A small segmentation model, trained from scratch.
Model: 3.21M parameters, 48-pixel images, arch unet, norm batchnorm, activation leaky_relu, widths [64, 128, 256, 256].
Data: trained on aerial photos of the United States (SatlasPretrain), 101725 training examples, 16.2 epochs.
Rows from block 9 of a small segmentation model, named by matrix and row number. Rows with one number belong to one channel. Each number is 128 + 32 x the weight over its row's rms, rounded and kept within 0 to 255. All counts start at 0. After the name is the row's rms in percent of the matrix's.
After each channel's rows are labels from the 100 images, of 14976, where the channel reaches its highest value: "peak at" is the part of the image that holds the peak; "lies over" is the class under the peak. Only what is clearly more common there than usual is listed. The data: aerial photos of the United States (SatlasPretrain).
# convs1: first pointwise conv (model.decb.0.1.convs.1.weight, 256x256x1x1), inputs 0-255
# convs3: second pointwise conv (model.decb.0.1.convs.3.weight, 256x256x1x1, transposed), outputs 0-255

convs1.128 114 [105 136 130 118 120 149 144 129 132 127 149 128 112 142  95 127 133 162 124 166 139 154 176 136 100 113 158 100  99  87 130 115 158 146 134 154 111 136   0 160 152 159 161  81 135 124 150  78 104 113 157 170 112  92 115  98 134 155 117  97 110 106 157 154 102 106 137  77  96 161 150 128 126 133 142 144 149 124 190 161 106 153 151 128 128 143 136 111 145 140 147 139 187 129 186 141 150  69 127 140 175 124 149 153 117 133 108 125 109 118 147  99  93 120  93 132 129 192 127 141  19 107 109 120 172 133 166 113 101 100 147 136 134 186  89 111 116 116 118 107  78  69 115 154 131  95 121  94 123 104 192 116 137 124 136 142 121  64 149 155 153 143 115  75  84 161 131 110  91 122 155  82 115  75 131 152 123 119 165 142 112 131  68 159 121 116  69  91 135 105  88 111 120 127 114  87  96 130 127 145 106 148 191 144 135 138  93 131 130 178 146 192  83 123 132 116 129 141 123 178 176 135  93 145 168 136 128 164 110 124 140  81 116 158  29 139  76 141 131 153  90 129 153 111 199 110 142 147  86   0 132 252 124 125 191 170]
convs3.128 094 [132 115 133 121  65 126 126 152 170 138 136 117 143 137 104 143 103 104 133 189 165 139  87 125 138  84 106 165 113 112 114 128  85 100 166 161  97 123 167 185 119  66 166  99 125 146 152 154 164 105  92  85 112 128 103 126 128 163 106  96 142 135  69 111 153 145  84 123 157 126 106 204 123 120 125 143 155  95 159 122 149 154 113 161 126  91  74 118 163 157 146 124 189  92 143 138 150 139 127 139 114 188  93 100 155 109 107 159 169  90 149 108 127 151 185 136 167  53 158  84 183 178  78 170 127 187 157  73  98 113 110 135 101 130 190  89 110  74 106  97 136  70 169 195 131  90 117 117 172 119 161 145 115 140 160 140 156 216 152 132 141 143 105 157 103 100 100 125 144 110 119 132 132  67 127 133 148 140 148 142 149 103 179 101 114 189 149 145 156 132  98 178 178 169  65 117 195 154  48 127 140 143 130 102 122 118 151 112 104 197 115  98  77 153  94 130 131 160 186 148 146 135 182 172  95 135 152 172 160 147 140 150 113 102 154 111  79 164 150 158  61  83 104 167 137 150 127 155  85 152 138 130 213  99  87 148]
peak at: centre
lies over: crop field

convs1.201 099 [133 138  87 113 135 161 195 148 142  81 101 100 101 120 166 118 172 159 100  55 108 158 161 115 142 114  85 104 138 142 112 149 107 120  87 117 108  97 131 132 128 110 119  81 113 123 124 137 125 196 132 115 160 131  79 110 102 102 125 131 164 134  99 132 138 121 172 155 101 131 110 138 122  83 136 121  77  94 181 155 137 169 116  81 160 106 134 140  95 120 137 119 164 183 109 245 113 107 150 127  82 114 158 123  77 145  60  96 128 100 132  98  88 142 116 126 118 119 135 165 137 176 152 146 157 160  96  74 114 108 112 211 177 168 149 174  96 123 128 128 180 144 127 169 133  91 132 106 128 148 150  97 177 100 108 132  88 113  93  63 117  88 171 138  90  88  84 145 126  41 136 112 167 137 138 147 129 110  83 105  27 125  69 126 169 146 152 100 128 100 134 147 138 104 148  97 177 118 134 139 105 122 109 113  88 101 100 142 159 132 173 153 207 111 164 126 163 110  77 128 115 149 181  73 160  87 106  55  78 110 172 172  77 157  98 183 143  66 123 142 121 158 173  99 146  84 123 146 159 106 114 159 190 152 115  91]
convs3.201 104 [166 106 142  95 185 122 132 162 142 165  56 130 150  69 162 121 112 134 136 183 127 168  77 175 120 152 133 166 144 153 131  92  91 156 120 181 153 113 112 120 138  84 135 107 112 176 117 138  69  94 111 124  96  97 123  99 177 164 110 147 158 121 110 172 180 158  93 147 118 167 144 126  97 148  69 132 121  84 160 110 119 139 154 121 101 115 108  91  98 153 171 129 108  78 128  63  68 107 124 122 126 149 163 134 100  99 103 154 100 133  84 187 175 161 176 216 131 122 142 119 146 174 147 185  73  71 149  94 115 116  66 163 108 102 116 135 130 109 117  61  82 104 122  98  76  98 184  97  82  99 141 160 140 169 108 130 133 128 147 177  92 133  97 189 129 149 112  88 131 151  86 127 141 151 169  54 111 133 133 141  99 108 131 116 113 125 133 167  70 188 152 116 103 130 102 179 152 126 100 105 157 111 103 135 146 113 166 145 106 120 152 146  86 160 198 123 142 179 148 139  85  87 167 142 161 104 110  86 112  74 152 127 152 128 121 176 113 123 129 118  28  52  84 111 102  59  97  96 145 119 148 166 161 110 111 144]
peak at: middle right; middle left
lies over: crop field

convs1.159 106 [108 106 103 118 152 126 128 119  79  89 121 132 154  83 136 150 141 115 155 114 167 148 108 162 159  73 167  98 123 137 187 121 113 102 156  96 121 113  52 110 163 155 163 101  92 131 171 110 116 169 103 132 110 138 118  85 121 146 175 174 108 109 163 117 105  68 142 124 102 124  73 128 134 151 206 132 101 119 200 158 166 119 157 133 123  99 152 131  32 139 123 168 117 142  86 142 120 108 161  71 132 132 164 141 155 115 119 128 158 125 168  97 136 184 128 130 101  97 113 112 136 131 126  41 154 121 129 139 108 121  78 159 143  94  78 122  59 106  66 161 141 149 126 161  95  84  91 131 140 154 114 171 112  95 155 177  85 121 131 177  88  65 136 126  97 102 116  90 155 120 139 153 114  92 127 123 151 115  93 116  73  81 137 142 168 172 106 168 124 116 134 127 138  73 112 127  96 135 105 114 161  86 163  93  54  83  75 105 136 122 167 174 166  84 106 156  68 160 166 139  90 179  90 126 179 124 146 154 135 147 132  43  76 124 147  74 180 144  80  76 130 117 192 134  84 119  65 131 161  54 165 119 122 143 109 126]
convs3.159 121 [ 87  98 172 118 161 113  71 122 141 152 126 167 173 129 135 162 163 102 113 116 143 150 100 160 146 134  90 165 131  86 128 168 165 159 147 125 150 115 151 118 152 122  89 131 109 131 141  81 144 161 148 111 111 134 219 133 203  87  90  95 110 191  95 140 120 158 155  79 159 160 133 100 155  94 145 170  89  91 173 134  90 150  91 100 141  91 111 109 125 169 177 138 148 123 133  90 145 120 154  98 189 145 173 151  96 139 113 147 178 122  79  85 134  86 140  71 173 127  79 110 120 213 142 104 181 139 170 118  96 124  75 167  84 105 152 176 143  70  79 133 143 141 147  64 113 109  88 125 180  93 141  88 109 131  85 136 138  91 192 153 152  66 117 127 109 178 131 116 115  51 158 120 142 131 144  95 159 119 184  62  98  87 126 149  92 151 112 106 200 134 128 165  96 169 157 106 128 156 131 126 127 104 127 136  78 121 149 173  78  98  87 196 153 125 103 135 123 146 120 126 138 103 125  74 114 174  97  60 139 150 132  98 105 111 139 119  76  91 156 111 146 105 117 165 114 124 124  55 124 179  93 164 123 124 191 132]
peak at: middle right
lies over: crop field

convs1.194 099 [103  87 139 164  58 104 116 145 108 115  93 124  85 111 109  99 103 127 111 139  99 158 152 114  89 125 125 165 119 123  32 140 116 109 143 144 150 103 143 110 132 111 153 135 105 139  77  72 136 170 143 111 104 104 126 191 147 150 130 144 105 115 125 159 137 175 126  73 156 106  78 164 148 129 138 111 255  97 148 118 132 159 104 132 106 149 117 124  95 133 124 129 170 153 114 169 217 136 106  94 167  81 176 155 155 117 154 113 140  94 104 105 125 109 107 141 114 126  68 158 174 141 114 158 152 139 130 140 158 112  98  87 195 187 128 150 174 144 111 126  96 137 155 140 129 133 114 107 110 105 183 113 149 158 203 124 106 107 177 111 189 180 152 119  99 144 132 117  39 151 102 125 135 156 148 104 147 153 116 109  70  80 137  60 116 118 115 146 123 120 153 174 104 168  93 114 100 115 153 111 133 118 131 200 115  48 144 125 117 154 119  91 197 116 129  80 133 118 158 134 227  83 101 148 106 178 147 185  94 154 148  78 115  72 160 129 125 128 122 121  72  92 118 116 120  79 111 114 154  76 125  97  58  94 154 119]
convs3.194 112 [108 113  89 103  88 107  93 151  95 201 124 146  94 119  90  94 108  99 152 111  71 135 113 188 118 131 115 189 135 115  79 153  82 152 160 127 144 154 118 119 128 154 119 114 172 148 103  84 172 118 180 102  97  62 173 132  95 145  93 119 104 149  93 107 194 138 108 108  89 138 135 130 131  96 109 127 111  76 205 124  89 113 153 122 113 108 184  89 149 120 112 111  83  50 137  68  70 148 184 124 152 143 135 129 133  99 131 155 120  81 143 128 152 121 110 160 136 149  81 130 112 116 155 128 153 141  55 140 119 126 110  12 124  98 183 198 105  81 160 128 137 130 119 158 134 176 131 115  96  95 153  94 142 134 116 144  57 149 163 183 146 115 128 175  97 167 158 161 132 127 118 128 162  99 114 108 126 147 125 128 106 156 160 135 135 115 123 164 114 134 166 111 145 104 116 137 141  80  98 111  82 133  78 115  69 135 167  76  64 137 149  69  39 188 131  97 137 146 181 100 162 143 132  74  75 120 123 147  44 135  90 174 150 143 132 110 107 112 104 123 158 135 151 145 102 110  69 148 124 130 174 104  73 163 157 141]
peak at: middle right
lies over: crop field

convs1.155 097 [146 180 146 137 180 123 160 107 151 151  59 119 102 127 145 126 121 123 103 132  82 154 130 130 141 132 106 145  92  78 190 126 181 129 138 139  70 113  33 199  99 172 183 183  97 181 114 141  92 145 116 152 129 110 156 123 153 122 171 141 126 121 132 129 165 124 115 121 125 176 116 124  82  91 144 107 124 115 217 140 152 144 161 121 124 163 165 150 103 110 154 131  89 156  93  88 130  97 145 143 193 148 180 107 104 117 104 112 188 110  93 129 159 160 169 160 132 141 148 103  57 102 191 137  70 168 132 136 104 101 170 160 124 122  90 135 120 137 110 125  83 166  91 159 133 130 106 170  99  97 137 115 109 128 133  60 161 107 163 158 113 163 135 130 115 119 141 124  93 139 112 180  94  74  72  59 130 162 100 126  93 104 138 111 118 132 114 103 132 201 165  60 113 114 126 117  83 122  88 119 104 189 218 138 126 135 147 162 139  95 157 164  97 136  82 118 160  77 185 105 149 144 157 136 133  96 167 139  83  78 112  94  81 132  45 171 178 129 131 110  84 113  89 108 145  81 139 136 177 109 133 142  70  99 164 123]
convs3.155 086 [135 101 125 149 150 211 101 169 115 122 114 176 137 114 153 156 141 116  67 131 162 156 149 103 112 155 178  87 171 133 142 145 125  96 166  83 170 115 138 173 132 133 136 129 115 137 186 210  94  85 141 117 115 167 154 168 177 170 170 130 120 145  86 153 100 103 171 175 105  52 119 178 145 150 133 131  99 101 158 124 153 136 188 171 200  77 142 139 109  99 129 175 146  78 112 153 112 100 170 174 177 104 108 140 124 167 135 114 148 119 137 123 162 201 133 149  89 130  84 107 103 150 157 122  93  94 156 115 110 129 182  91 137 136 134 129 153  95 114 168  92 103 118 115  93 154 104 145 108 124 113 114 114 112 109 109 107  86 118 142 139 140  70  72 142 126  99 177 142 104 155  96 168 108  91 154 172 101 132 105  71  67 137 143 174  79 121  88 153  97 111 146 168 140 180 149 157  94 145 120 102 108 123 203 104 168 144 137 167  42 180 126 137  86 110 166 154 169 139 140  75 133 109 160 162  85 125  88 166 161 166 171 122 195 132 147 143 168 173  98 154 169 138 125 138 156  99 138 160 128  46  85  83 131 184 106]
peak at: centre
lies over: crop field

convs1.124 089 [ 82 162 124 131 152  64  76 100 154 108  66 150 124  86 126 125 118  91 115 144 105 113 191 136  29  81  87  98 170 147 112 127 182 147 146 141 108 139 155 175 144 135 123  95 135 101  59 139 146 109 139  97 170 162  93 168 112 157  95  44  94 110  82 134 145 160 159 112 100 139  95 106 135 124 129 119 143 158 129 144  81 141 146  78  78 105 114  72  80 120 131 159 143 157 141 158 141 105 119  87 128 112 120 149  97 167 136 160 120 143 126 133 105 141  90  62 133 159 156  77 187 155  85 132 121 123 112 136 192 189 164 168 131  70 149 107 200  88 145 153 137 133 103 183 125 140 133  89 126  63 142 106 165 138 154 115 124 144 189 149 147  65 154 155 142 153 115 147  98 179 127 106  92 113 186 170 109 167 161 118  67 129  96 143 172 120 147 113 167 169 152 114 156 114  87 100 138 138 136 133  99  79 134  91 186 149 168 158 141 146 134 207 150 118 114 173  50 169  96 128  73 158 108 108 181 125  84 148 116 164 146 173 120 127 108  93 168 139 112 155  78 130 165 158 143 125 105 122 124 155 107 112  57 103 157 143]
convs3.124 088 [ 84 102 104 123 114 165  58 105  87 152  95 134 113 206  45  77 152 140 105 120  93 159 133 175 126 117 148 150 144  89 130 107  79 113 154 156 155 126  95 144 115  83 133 163 114 158 129 129  98 106 130  84 137  67 102 205 135 125 157 123 135 160 127 124 128  90 137 131 116  99 141 173 133 151  92 112 128 237 142 108 136 146 195 122 120  69 147  74 155 132 142 148 138 109 115 141 140 128 109  47 157 134 118 147 144 135 101  92 164 123 151 152  99  89  91  74 167 167 163 125 171  89 123 122 174 125 126 159 173 121 109 114 131 124 143 179 130 128 112 130  60  96 115 140 123 159 138 115  84 126 182 114 113 125 178 134 118 144  68 136 104 154 132  76 112 105 100  72 188 120 152 149 110 117  79  51 155 174 165 132 154 182 122  90 141 161 132 152 133 115 120 137 104 142  99 176 132 122 162 122 182  57  98 110 120 147 146  75 150 117 123 160  98 135 172  88 110 134 139 116 158 138 138 142 157  74  95 139 133 144 132 111 163 155 134 161 102 158 133 141 167 236 159  98 155 212 141 226 140  97 158 121 120  63 114 128]
peak at: middle left
lies over: crop field

convs1.207 080 [ 91  51  95 136 164 128 102  99 130 147  78 110  75 130 111  93 102  75 150 103 112 144 152 115  78 166 174 114 100 159 109 186 145 140  89 104 149 145 113 107 102 151 111 101 129 101 133  59 140 186 130 120 151 149  91 188  82 119  88 153 149 113  90  79 140 128  89 140 161  70  79  96 160  96 137 104 194 159 146  76 136  98 120 115 141 170 142 140 136 141 154 103 102 144 165 172 204  92 129 124 146 165 120 146 144 130 141 151  90  65 107 158 111  94 155 189 130  89  87 104  81 137 126  55 147 139 163  96 142 141 124 172 134  91 151 158  90 148 118 170 163 130 118 143 118  78 144 113 123 109 117 169 145 138 118 136 131  72 164 131  98 179 140 131 105  79 111  76 111 161 125 120  94 142 169 124 119 111 123 103  28  38 111 160 114 161 121  93 159 142 174  80 102  85 135 100 143 101 114 134 163 103 152 140  39 114 150 135 154 146  95 107 170 124 128 114 162 172  74 162 136 104 161 153 118 168 115  72 114 124  77 108 225 127 150 132 130  73 138 117 128 114 108  99 110 105  96 181 131  68 145  92 134  95 165 122]
convs3.207 082 [132 169 123 174 112  97 195 189 165 154 118  38 146  76  94 163 160  85 158 156 152 204 110 195 171 113 133 120 160  96 109  83 130 193 156 196 122 153 143 119 144 134  61  90 109 130 137  85 108 125 138 112 106  80 109  62  77 158 156 162  83 109 113 142 152 158 102 133  80  79  85 128 152 161  50 184 129 159 168 102 137 129 157 109 121 141  93 129 149 154 187 146  84  92 106 134 158 123 182 140 149 139 153 128 154 154 110 123 132 147  75  90 152  67 102 102 141  86 157 107 126 117 139  99 192 105  91 152 141 134 124 136 147 136 154 170 129 143 153 171 108 155 123 136  96 169 144  95 157 120  79 117 203  97 150 134 105 150 194 146 103 151 140 176 160 107 152 104 125 119 149 164 146 104 119 113 115 162 121 116 115 146 143 136 162 134  68 134 123 147  95 155 146 112 136 110 168 183  69 120 182  86 117 143  89  99 143 137 126 108 109 100  75 196 164 126 110 163 110 109 145 144  47 171 107 132 177 116 137 162  87 137 129 134 156 184  98 135 123 114 151  76 134 150 150 137  85 141 168 180 178  99 135 101 149 173]
peak at: middle right
lies over: crop field

convs1.229 108 [153 141 133 115 128 153  99 119 102 118 112 112 162 176 115 125 127 118 134 101 130 204 154 177 116 115 116 132 110 123 138 164 138 110 149 133  96 152 120 136 104 126 126  95 108 157 118 138 160 200 146 163 114 156 101 135  92 128 119 146 133  94 102 129 158 158  89  59 150 124  80 130 149 129 107 130 150 118 169 103 164 119 120 132 136 154 147 130 113 127 107  80 123 111 167 132 158 129 105  89  85  51  45 184 158 163  92 164 141  59  47 133 103 143 192 159 122 110 103 156 120 156 129 103  99 183 138 133  22  98 115  88 103 129 157 201 157 172 102  52 119 117 139  97 151 132 152 132  96 143 142  99 185 150 141 121  26 158 145  93 168 120 124 112 128 123 211 151 153 134 160 130 176 142  81 103 106  90 180 138  20 138 157 120 157 130 111 128 162 152 135 142 100 107 115 114 161 177 110 123  69  56 139 109  89 120 154 109 110 138 131 134  96 120 141  82 130  85 176 151 111 118  66 124 102  71 162 197 133  82  98 138 200 129  92  86  95 118 110  85  95 140 136 144 161 116 149 139 155  99 146 160 107 113 162 144]
convs3.229 126 [144 155 127 148 121  66 168 136  94  90 100 120 112 162 138 144 160 127 116 162 111 147 110 130 111 124  91 136 122 103 136 153 156 113 164 185 157 142  82 104 107 190 111 150 180 145  99  94 128 125 113  63  92  85 158 187 152 135 123 150 139 134 148 128 146 124 169 144 184  92 103 104 143 214 134 176 117  90 137 131 116 119 143 154 146 171 127 148  84 146 103 111  99 133 114 135 154 163  81 161 143 176  90 149 110 157 124  97 158 127 156 160 124  80 145 147 130 219 146  95 115  83 176 149  76  90 117 126 104 148 118 227 143 107 157  90  95 176 152  82  53  75 116  90 143 195 148  48 149  94 102 105 130 136  83  90 161  99 155 109 179 115  86  92 124 176 150  83 149 110 151 117 119 134 101 117 163 104 112 142 209 151 187 110 121 114 145 134 189  92 117 100  81 115 115 161 202 126 150  79 113 185 135 142 131 137  87 134 111 115 117 119 185 149  88 128 112 115  90 119 176 125  86 136 111 111 159 133 139  91  89 129 187 173 112  85 106 174 119 139 132 190 111 155 182  76 106 126  86 121 108  91 143 140  73 158]
peak at: middle left
lies over: crop field

convs1.144 101 [ 86 127 151  97 131 128 113 114 126 105 164 186 111 127 108 155 106 104 128 102 120 141 111 139  76 134 114 119 148 145 109 124 184  83 117 150 118 108 214  60 172 153  96 146 145 149 137 108 126 181 171  97 115 143 133 119  80 130  78 130 137 136 149 125 111 128 144 139 118 125 120 139 143 148 141 131 201 120 154 131 131 149 103  98 147 132 108 125  98 117 149 135 135 143  99 255 165  83 178  92  95 120 111 165 120 161 186 118 166 178 105 169  92 129 150 126 132 163 167  60  89 144  83 194 116 128 142  94 132 127 155  61 153  93 158 124 174  98 135 100  68 121 139 187 119 110 138 154 102 120  83 155 183 132 116 161  61  93 130 134 149 114 178 163 108 176 128 153  92 179 145 138  96 132 161 148 147 207  98 141  18 140 154 135 136 171 133 117 107  97 191 156 100 114 136 183 139  96 101  93 141  95 134  82  72 110 142 154  92 150 131 134 239 121 123 115 140 136 148 131 101  91 102 140 144 133 132 142 134 139 162 134 185 133 147  98 141 109 106 156 126 145 104 123 108 163 166 152 165  75 138 109 210 121 126 138]
convs3.144 077 [189 144 106 140 152 165  68 111 174 111 166 137 146 182 127 127 101 218 130  57 166 196  76 133 176 123 102 134 120 100 120 100 121 184 116 115 129  91 158 150 101 128 165 137 121 147 105 159 167 108 215 134 123 158  71  72 186 155 165 153 147 130 152 155 122 107 161 123 108 109 143 118 132 155 128 137 150 128 118  86 138 185  75 136 166 102 170 130 168 189 176 104 136 122 159 154  91 163 158 146 141 101 118 143 145 113 102  82 112  97 123  77 130 156 175  65 107  80 103 115 199 165 133 112 106 122 109 113 131  47 135 150 172 109 169 159 121 162 137 135 106 135 124 127 116 127 139 156  85 104 151 141 158 138  79 148 138 164 130 111 119 113 151 145 155  62 195  88 114 146 163 119 178 164 170 157 139 126  79  81 121 131 153 119 201 115  88 150 134 120  85 193 158 139 155 130 182 156 104 123 160 111 108 108 153 128 144  85 116 196 149 135 119 106  76 102  87 114 128 172 149 135  90  89 120 176 157 119 115 137  55 138 158 158 150 183 127  44 124 125 119 151 100 147 179 110  97  92 109 106 117 120  61 134 126 152]
peak at: middle left; middle right
lies over: crop field

convs1.93 084 [149 141 181 136 136 114 141 142 129 108 123 134  79 151 132  81 129 155 104 101 109 125 113 150 110 148 129 147 113  78 150 132  84  95  85 151 105 115 114 125 147 164 113  78 154 183  88 181 103 183 108 174 152 137 127 132 158 140 137 165  74 104  93 129 142 176 133 163  58  89 160 131 209 138 110 133 119 109 172 108 137 119 121 167 134  83 168 100 101 135 119 134  64 127 146 210 124 127 168 124  85 135 115 102 129 137 162 141 107  49 117  87  97  47 172 112 100 106 151 120 218  83 144  77 134 107 145 117 197 161 152 191 144 138 144 156  85  82 172  91 102  98 129 150 107 163  82 112  86 150 117 170 119 117 146  82 110  95  77 172 157 115 159 150 115 142 141 124 139 110 116 142 135 148 185 161  97  79 136  87  99 116 165  89 134 209 127 161 207 137 127 177  98 164 157 131 147 148 132 123 132 195  83 143  62  94 124 138 117  99 178 118 182 134 150 143  90 149 176 112 131 136 106 101 232 126  92 137 111 168 138 142 159 144 167 197 118  85 118 152 116  85 153 112  99 153 146 133 165 129 113 102 144 116 139 111]
convs3.93 087 [101 140  87 137 164 160 171 126 132 121 132 123 199 158 106 140  74 137 141 126 141 103 144 106 138  72 143 111 102 182 138  75 178 118  92  88 144 153 202 131 114 133 174 107  79 111 124 140 129 138  76 165 123 171 125  69  88 156 134 117 104 172 104 124 137  85 113 124 134 120 139 180 129 124 111 126 179 138 108 137 144 138 104 155 162  99 111 167 163 139 106 133 156 167 126 176 120 128 127 105 152 122 141 147  39  79 172 127 109 119  68 109 169 155 124  53 105  39 153 167  79  98 119 166 121 112 155  96 133 170 139  53  55 114 159 108 212 119 149 176 137  95 111 168 108 136 159 183 158 178 155 137 108  87 110 153 156  88  61 129 162 119 119  99 125  99 163 134  65 114 162 131 153 149 159  72 195 128 155 186 131 186 135 151 145 114 149 151 138 168 119 125 119 116 125 162 111 140 147 171 149 139 109 171 137 138  74 135 154  61 158  79 125 143 122 145  66 120  99 133 107  90 155  76  85 118 106  84 143  95 182 144  47 118  94 138 163 145 147 114  79 110 110 123 165  85 122 127  91 154 119  96 162 143 144 159]
peak at: middle left; middle right
lies over: crop field

convs1.109 096 [179 121 116 148 121  99 162 159 152 182 116 106 110 147 113 152  80 124 135 167  99  90  99 134 108 110 115 147  93 111 174 124 170 116 130 186 160 118  98 143 125 126 159 101 127  79 144 118 161  83 124 138 144 112 141 210  96 130 149 147  87 125  97 111 108 110  68 182 130 108 151 126 141 140 136 131  49 190 158 117 109 123  73  76 126 119 122  85 155 136 179 240 163 135 126  61 133  95 102  90 178 122  98 102 166 132  80  87  83 110 104 113 111  99 173 147 235 111 174  63 137  38 113 132 127 122 148  93 116 135 133  94 173 123  98 153 142 191 141 138 133 118 113 176 161 140 129 136 126 181 161 189 150 120  63 140 132 150  70 155 125  79 115 119 118 120 119 123 142 132  94 113 158 145  71 127 115  60 128 114 148 174  62 166  70 153 101 120 142 148  80 209 112 110  80  93 168  82 111 148  74  92 158 110 101  96 123 138 166  97 158 149 125 145 100 131 121 108  68  94  83  99 146 107 131 116 109 131 145 178  97 148 143 123 145 105 148 113 174 152 109 120 102 102 133  59 101 116 128 125 139 126 144 128 129 155]
convs3.109 130 [128  94  87 130 151 147 148 141 160 132  94 114 185  75 115 126 138 130 106 203 122 134  78 133 123 109 137 199 127  96 110 146 114  62 149 102 117 107  22 102 113 132 127 167  95  92 141 119  66 116  91 136 138 136 171 117  93 136  62 131  80 108 133 151 115 107 119  90  73 142 135  89 150 130 165 136 157 129  81 121 100 136 167 131 131 151  48  65 133 146 112  93  98 130  97 160 138 143 160 140 107 124 149 104 108 169 104 168 121  98  97 132 110 136 132 130  97 135 172 138 137  95  90 146 108 194 161  73 108  85 101 201 155 169 140 170 126  96 125 127 169 123  80  62 186 144 142 148 100  86 164  97  90 126 194  96 105 105  94 151 119 149  83  80 170 106 156 149 132 135  94 113 111 166  64  87 146 157  87 182 197  65 112  94 123 132 181 166 173 116  67 130 103 121 162 108 106 158 126 148 153 180 120 127 162 131 109 108 128 163 147 116 191  96 112 135  91 114 142 128 110 110 145 175 150 137 166  45 141 132 137  94 119 120 135  87 140 133 128 143  93  71 128 168 119  80 136 119 167 167  65  94 198 121 113 135]
peak at: centre; bottom centre
lies over: crop field; park

convs1.81 123 [131 124 145 132  94 126 125 118  99 102 150 183 104 115 150 111 153 128 125 116 183 138 131  56 121 145 123 112 140 148  98 116  99 159 118 106 149 168 128 175 132 177 133 100 107 160 138 180 122 158 126 116 109 105 145 148 160 161 164 158 156 153 122 131  84 103 132 101 153 105 189 174 152 140 156 176 117  95  83 136 114 188 141 121 116  94  76 114  95 117 131 188 160  85 138 131 176  85 143  96 128 148 115 126 169 177 152 101 155 126 182  88  33 129 201 108 123 111 121 163 102 166 154 101 134 102 160 131 102 124 110  55 143 160 129 173 136  95 116  92 115 138 102 129 140 129 141 134 156 154 127 125 116 119 143 125  96 115 133 147  89 149  98 123 184 171 154 141 103 134 120 105 116 153  69 137 134 111  80 149 113 111 168  76 138 118 172 125 151 113  65 140 145 115 134 143 118 142 157 157 154  93 165 144 182 127 143 195 124 163 145 139 140 139 157 162 134  77 108 122  41 102 123 122 109 205 128 124  98 104 117 118 164  78 136  23 144 103  79  76  54 176 171 137 136 113 126 133 132 132 125 180   0 132 203 160]
convs3.81 143 [154 153 152 127 157 164 141 135 142  84 132 102 112 115 151 120  94 151 175 101 102  79 119 172  95 127 177  88 157 136 102 101 183 139 123 141 113  90 131  84 172 126 146 124 120 171 111 105 192  56 115  92 110 134  92 119 110 162 184 137 128 115 139 120 138 140 109  94 111 109  61 129 149  85 143 130 141 159 128 167 110  58 136 141 100 125 120 106 104 110 157 152 100 122 136 193  86 129 147 147 103  73 131 148 154 110 142 102  78 137 102 211  96 109 108  97 173 101 116 134   0 109 127  85 148  84  93 126 137 170 155 169 104 108 131 128 103 135  81 107 101 104 131  83  72 139  72  99 128  87 129 118 128  96 122 166 153 181 111 166 114 162 149 152 166 180 127 135 185  95 113  97 168  49 118  64 104 145 156 112 143 142 120 106 106 153  72 196  98 158 116 136 165 141  70 158  86  82 107 148  99  78  65 140 124 147 101 147  88 102 107 113 133 118 107 117 115 150 131 113 123 115 112  71 135  86  96 169 117 138 127 165  98  65  65 131 131 153  94 131 106 134 127 169 184 109 140 144 137  97 162  43 200 126 144 155]
peak at: middle left
lies over: crop field

convs1.157 102 [197 145 114 121  92 122 125 150 119 147 110 129 114 155 151 161 115  85 122 132 152 143 170 141 119 101 153  97 181  99  75 126 188 150 130 128 149 107 172 104 156 125 141 105  78 135 113 189 112  94 103  88 161 125 149 117 169 139 141 152 118 117 138  92 128 165 115  98 153  96 130 146 130 141 141 127 126 152  96 142 126 131 128 176 137 174  94 102 126 102 103 108 127 198 139 140 135 130 112 138  68 147 133 126 180  80  60 119 163 172 152 137 105 103 100 151 129 172 147 142  87 143 190  74 125 126 114 123 107 140 162 139 124 146 104 129 137 109 147 126 106  95 153 129  96  99 152 154 145 131 126 128 188  93 119 132  51 117 167 137 116 126 105 136 139 126 133 169 136 111 140 150 123  86 110 138 134 135 110 136 168 134 110 186 110 104  95 149 130 135 126 146  75 120 117 122 123 163  89 107 171 121 172 109 168 167  96  83 135 108 134 227 142 171 153 167 107 131  93  87 203 164 165 113 130 138 107 112 136 140 202 161 222 164 163  92 196  42  94 175 132 135 137 114 115 111 149 190  62 255 124 217  96 138  47 141]
convs3.157 098 [117 158 169 105 148 125 161 158 159  97 113 155 149 136 134 107 171 148  82 143 127  75 174 145 126 112  81 132  98 119 137 129  98  72  84 104  81  88 115  99 157 108 102 102  61 144 131 139 162 110 105 120 118 150  99 138  91 104 139 177  62  77 198  95  88 127 111 111  98  77  57 117 167 124 119  98 147 175 101 196 103 142 151 141 143 135 113  89  97 142 148 163 146  78 143 156 112  80 149 174 144 126 126 190 148  93 100 121 153 129 138 151 112  90 134 139  67  85 145 130 121 108 146  76 127 104 133 129 132 116 145 111 144 161  93 140 142 164 140 133 116 199 145 174 125 118 102 109  82 119 141 113  86 158 133 124  96 122 151 118  76  76 114 121 135  92 176 182  62 120 147  80 111  91 166  54  96 116  98 142 138 146 115 165 121 118   8 120 144 163  82 135 140  96 111 148 179 168 154 149  88 102 138 133 165 139  60 151  90 124 143  51 133 132  93  76 128 148 170  49  81 174  78 154 158 120 131 150 165 150 170 128  82 193  90 101 137 159 128  77 157 150 161 127 135 180 110 149 110 126 159 116  93 135 101  87]
peak at: middle left
lies over: crop field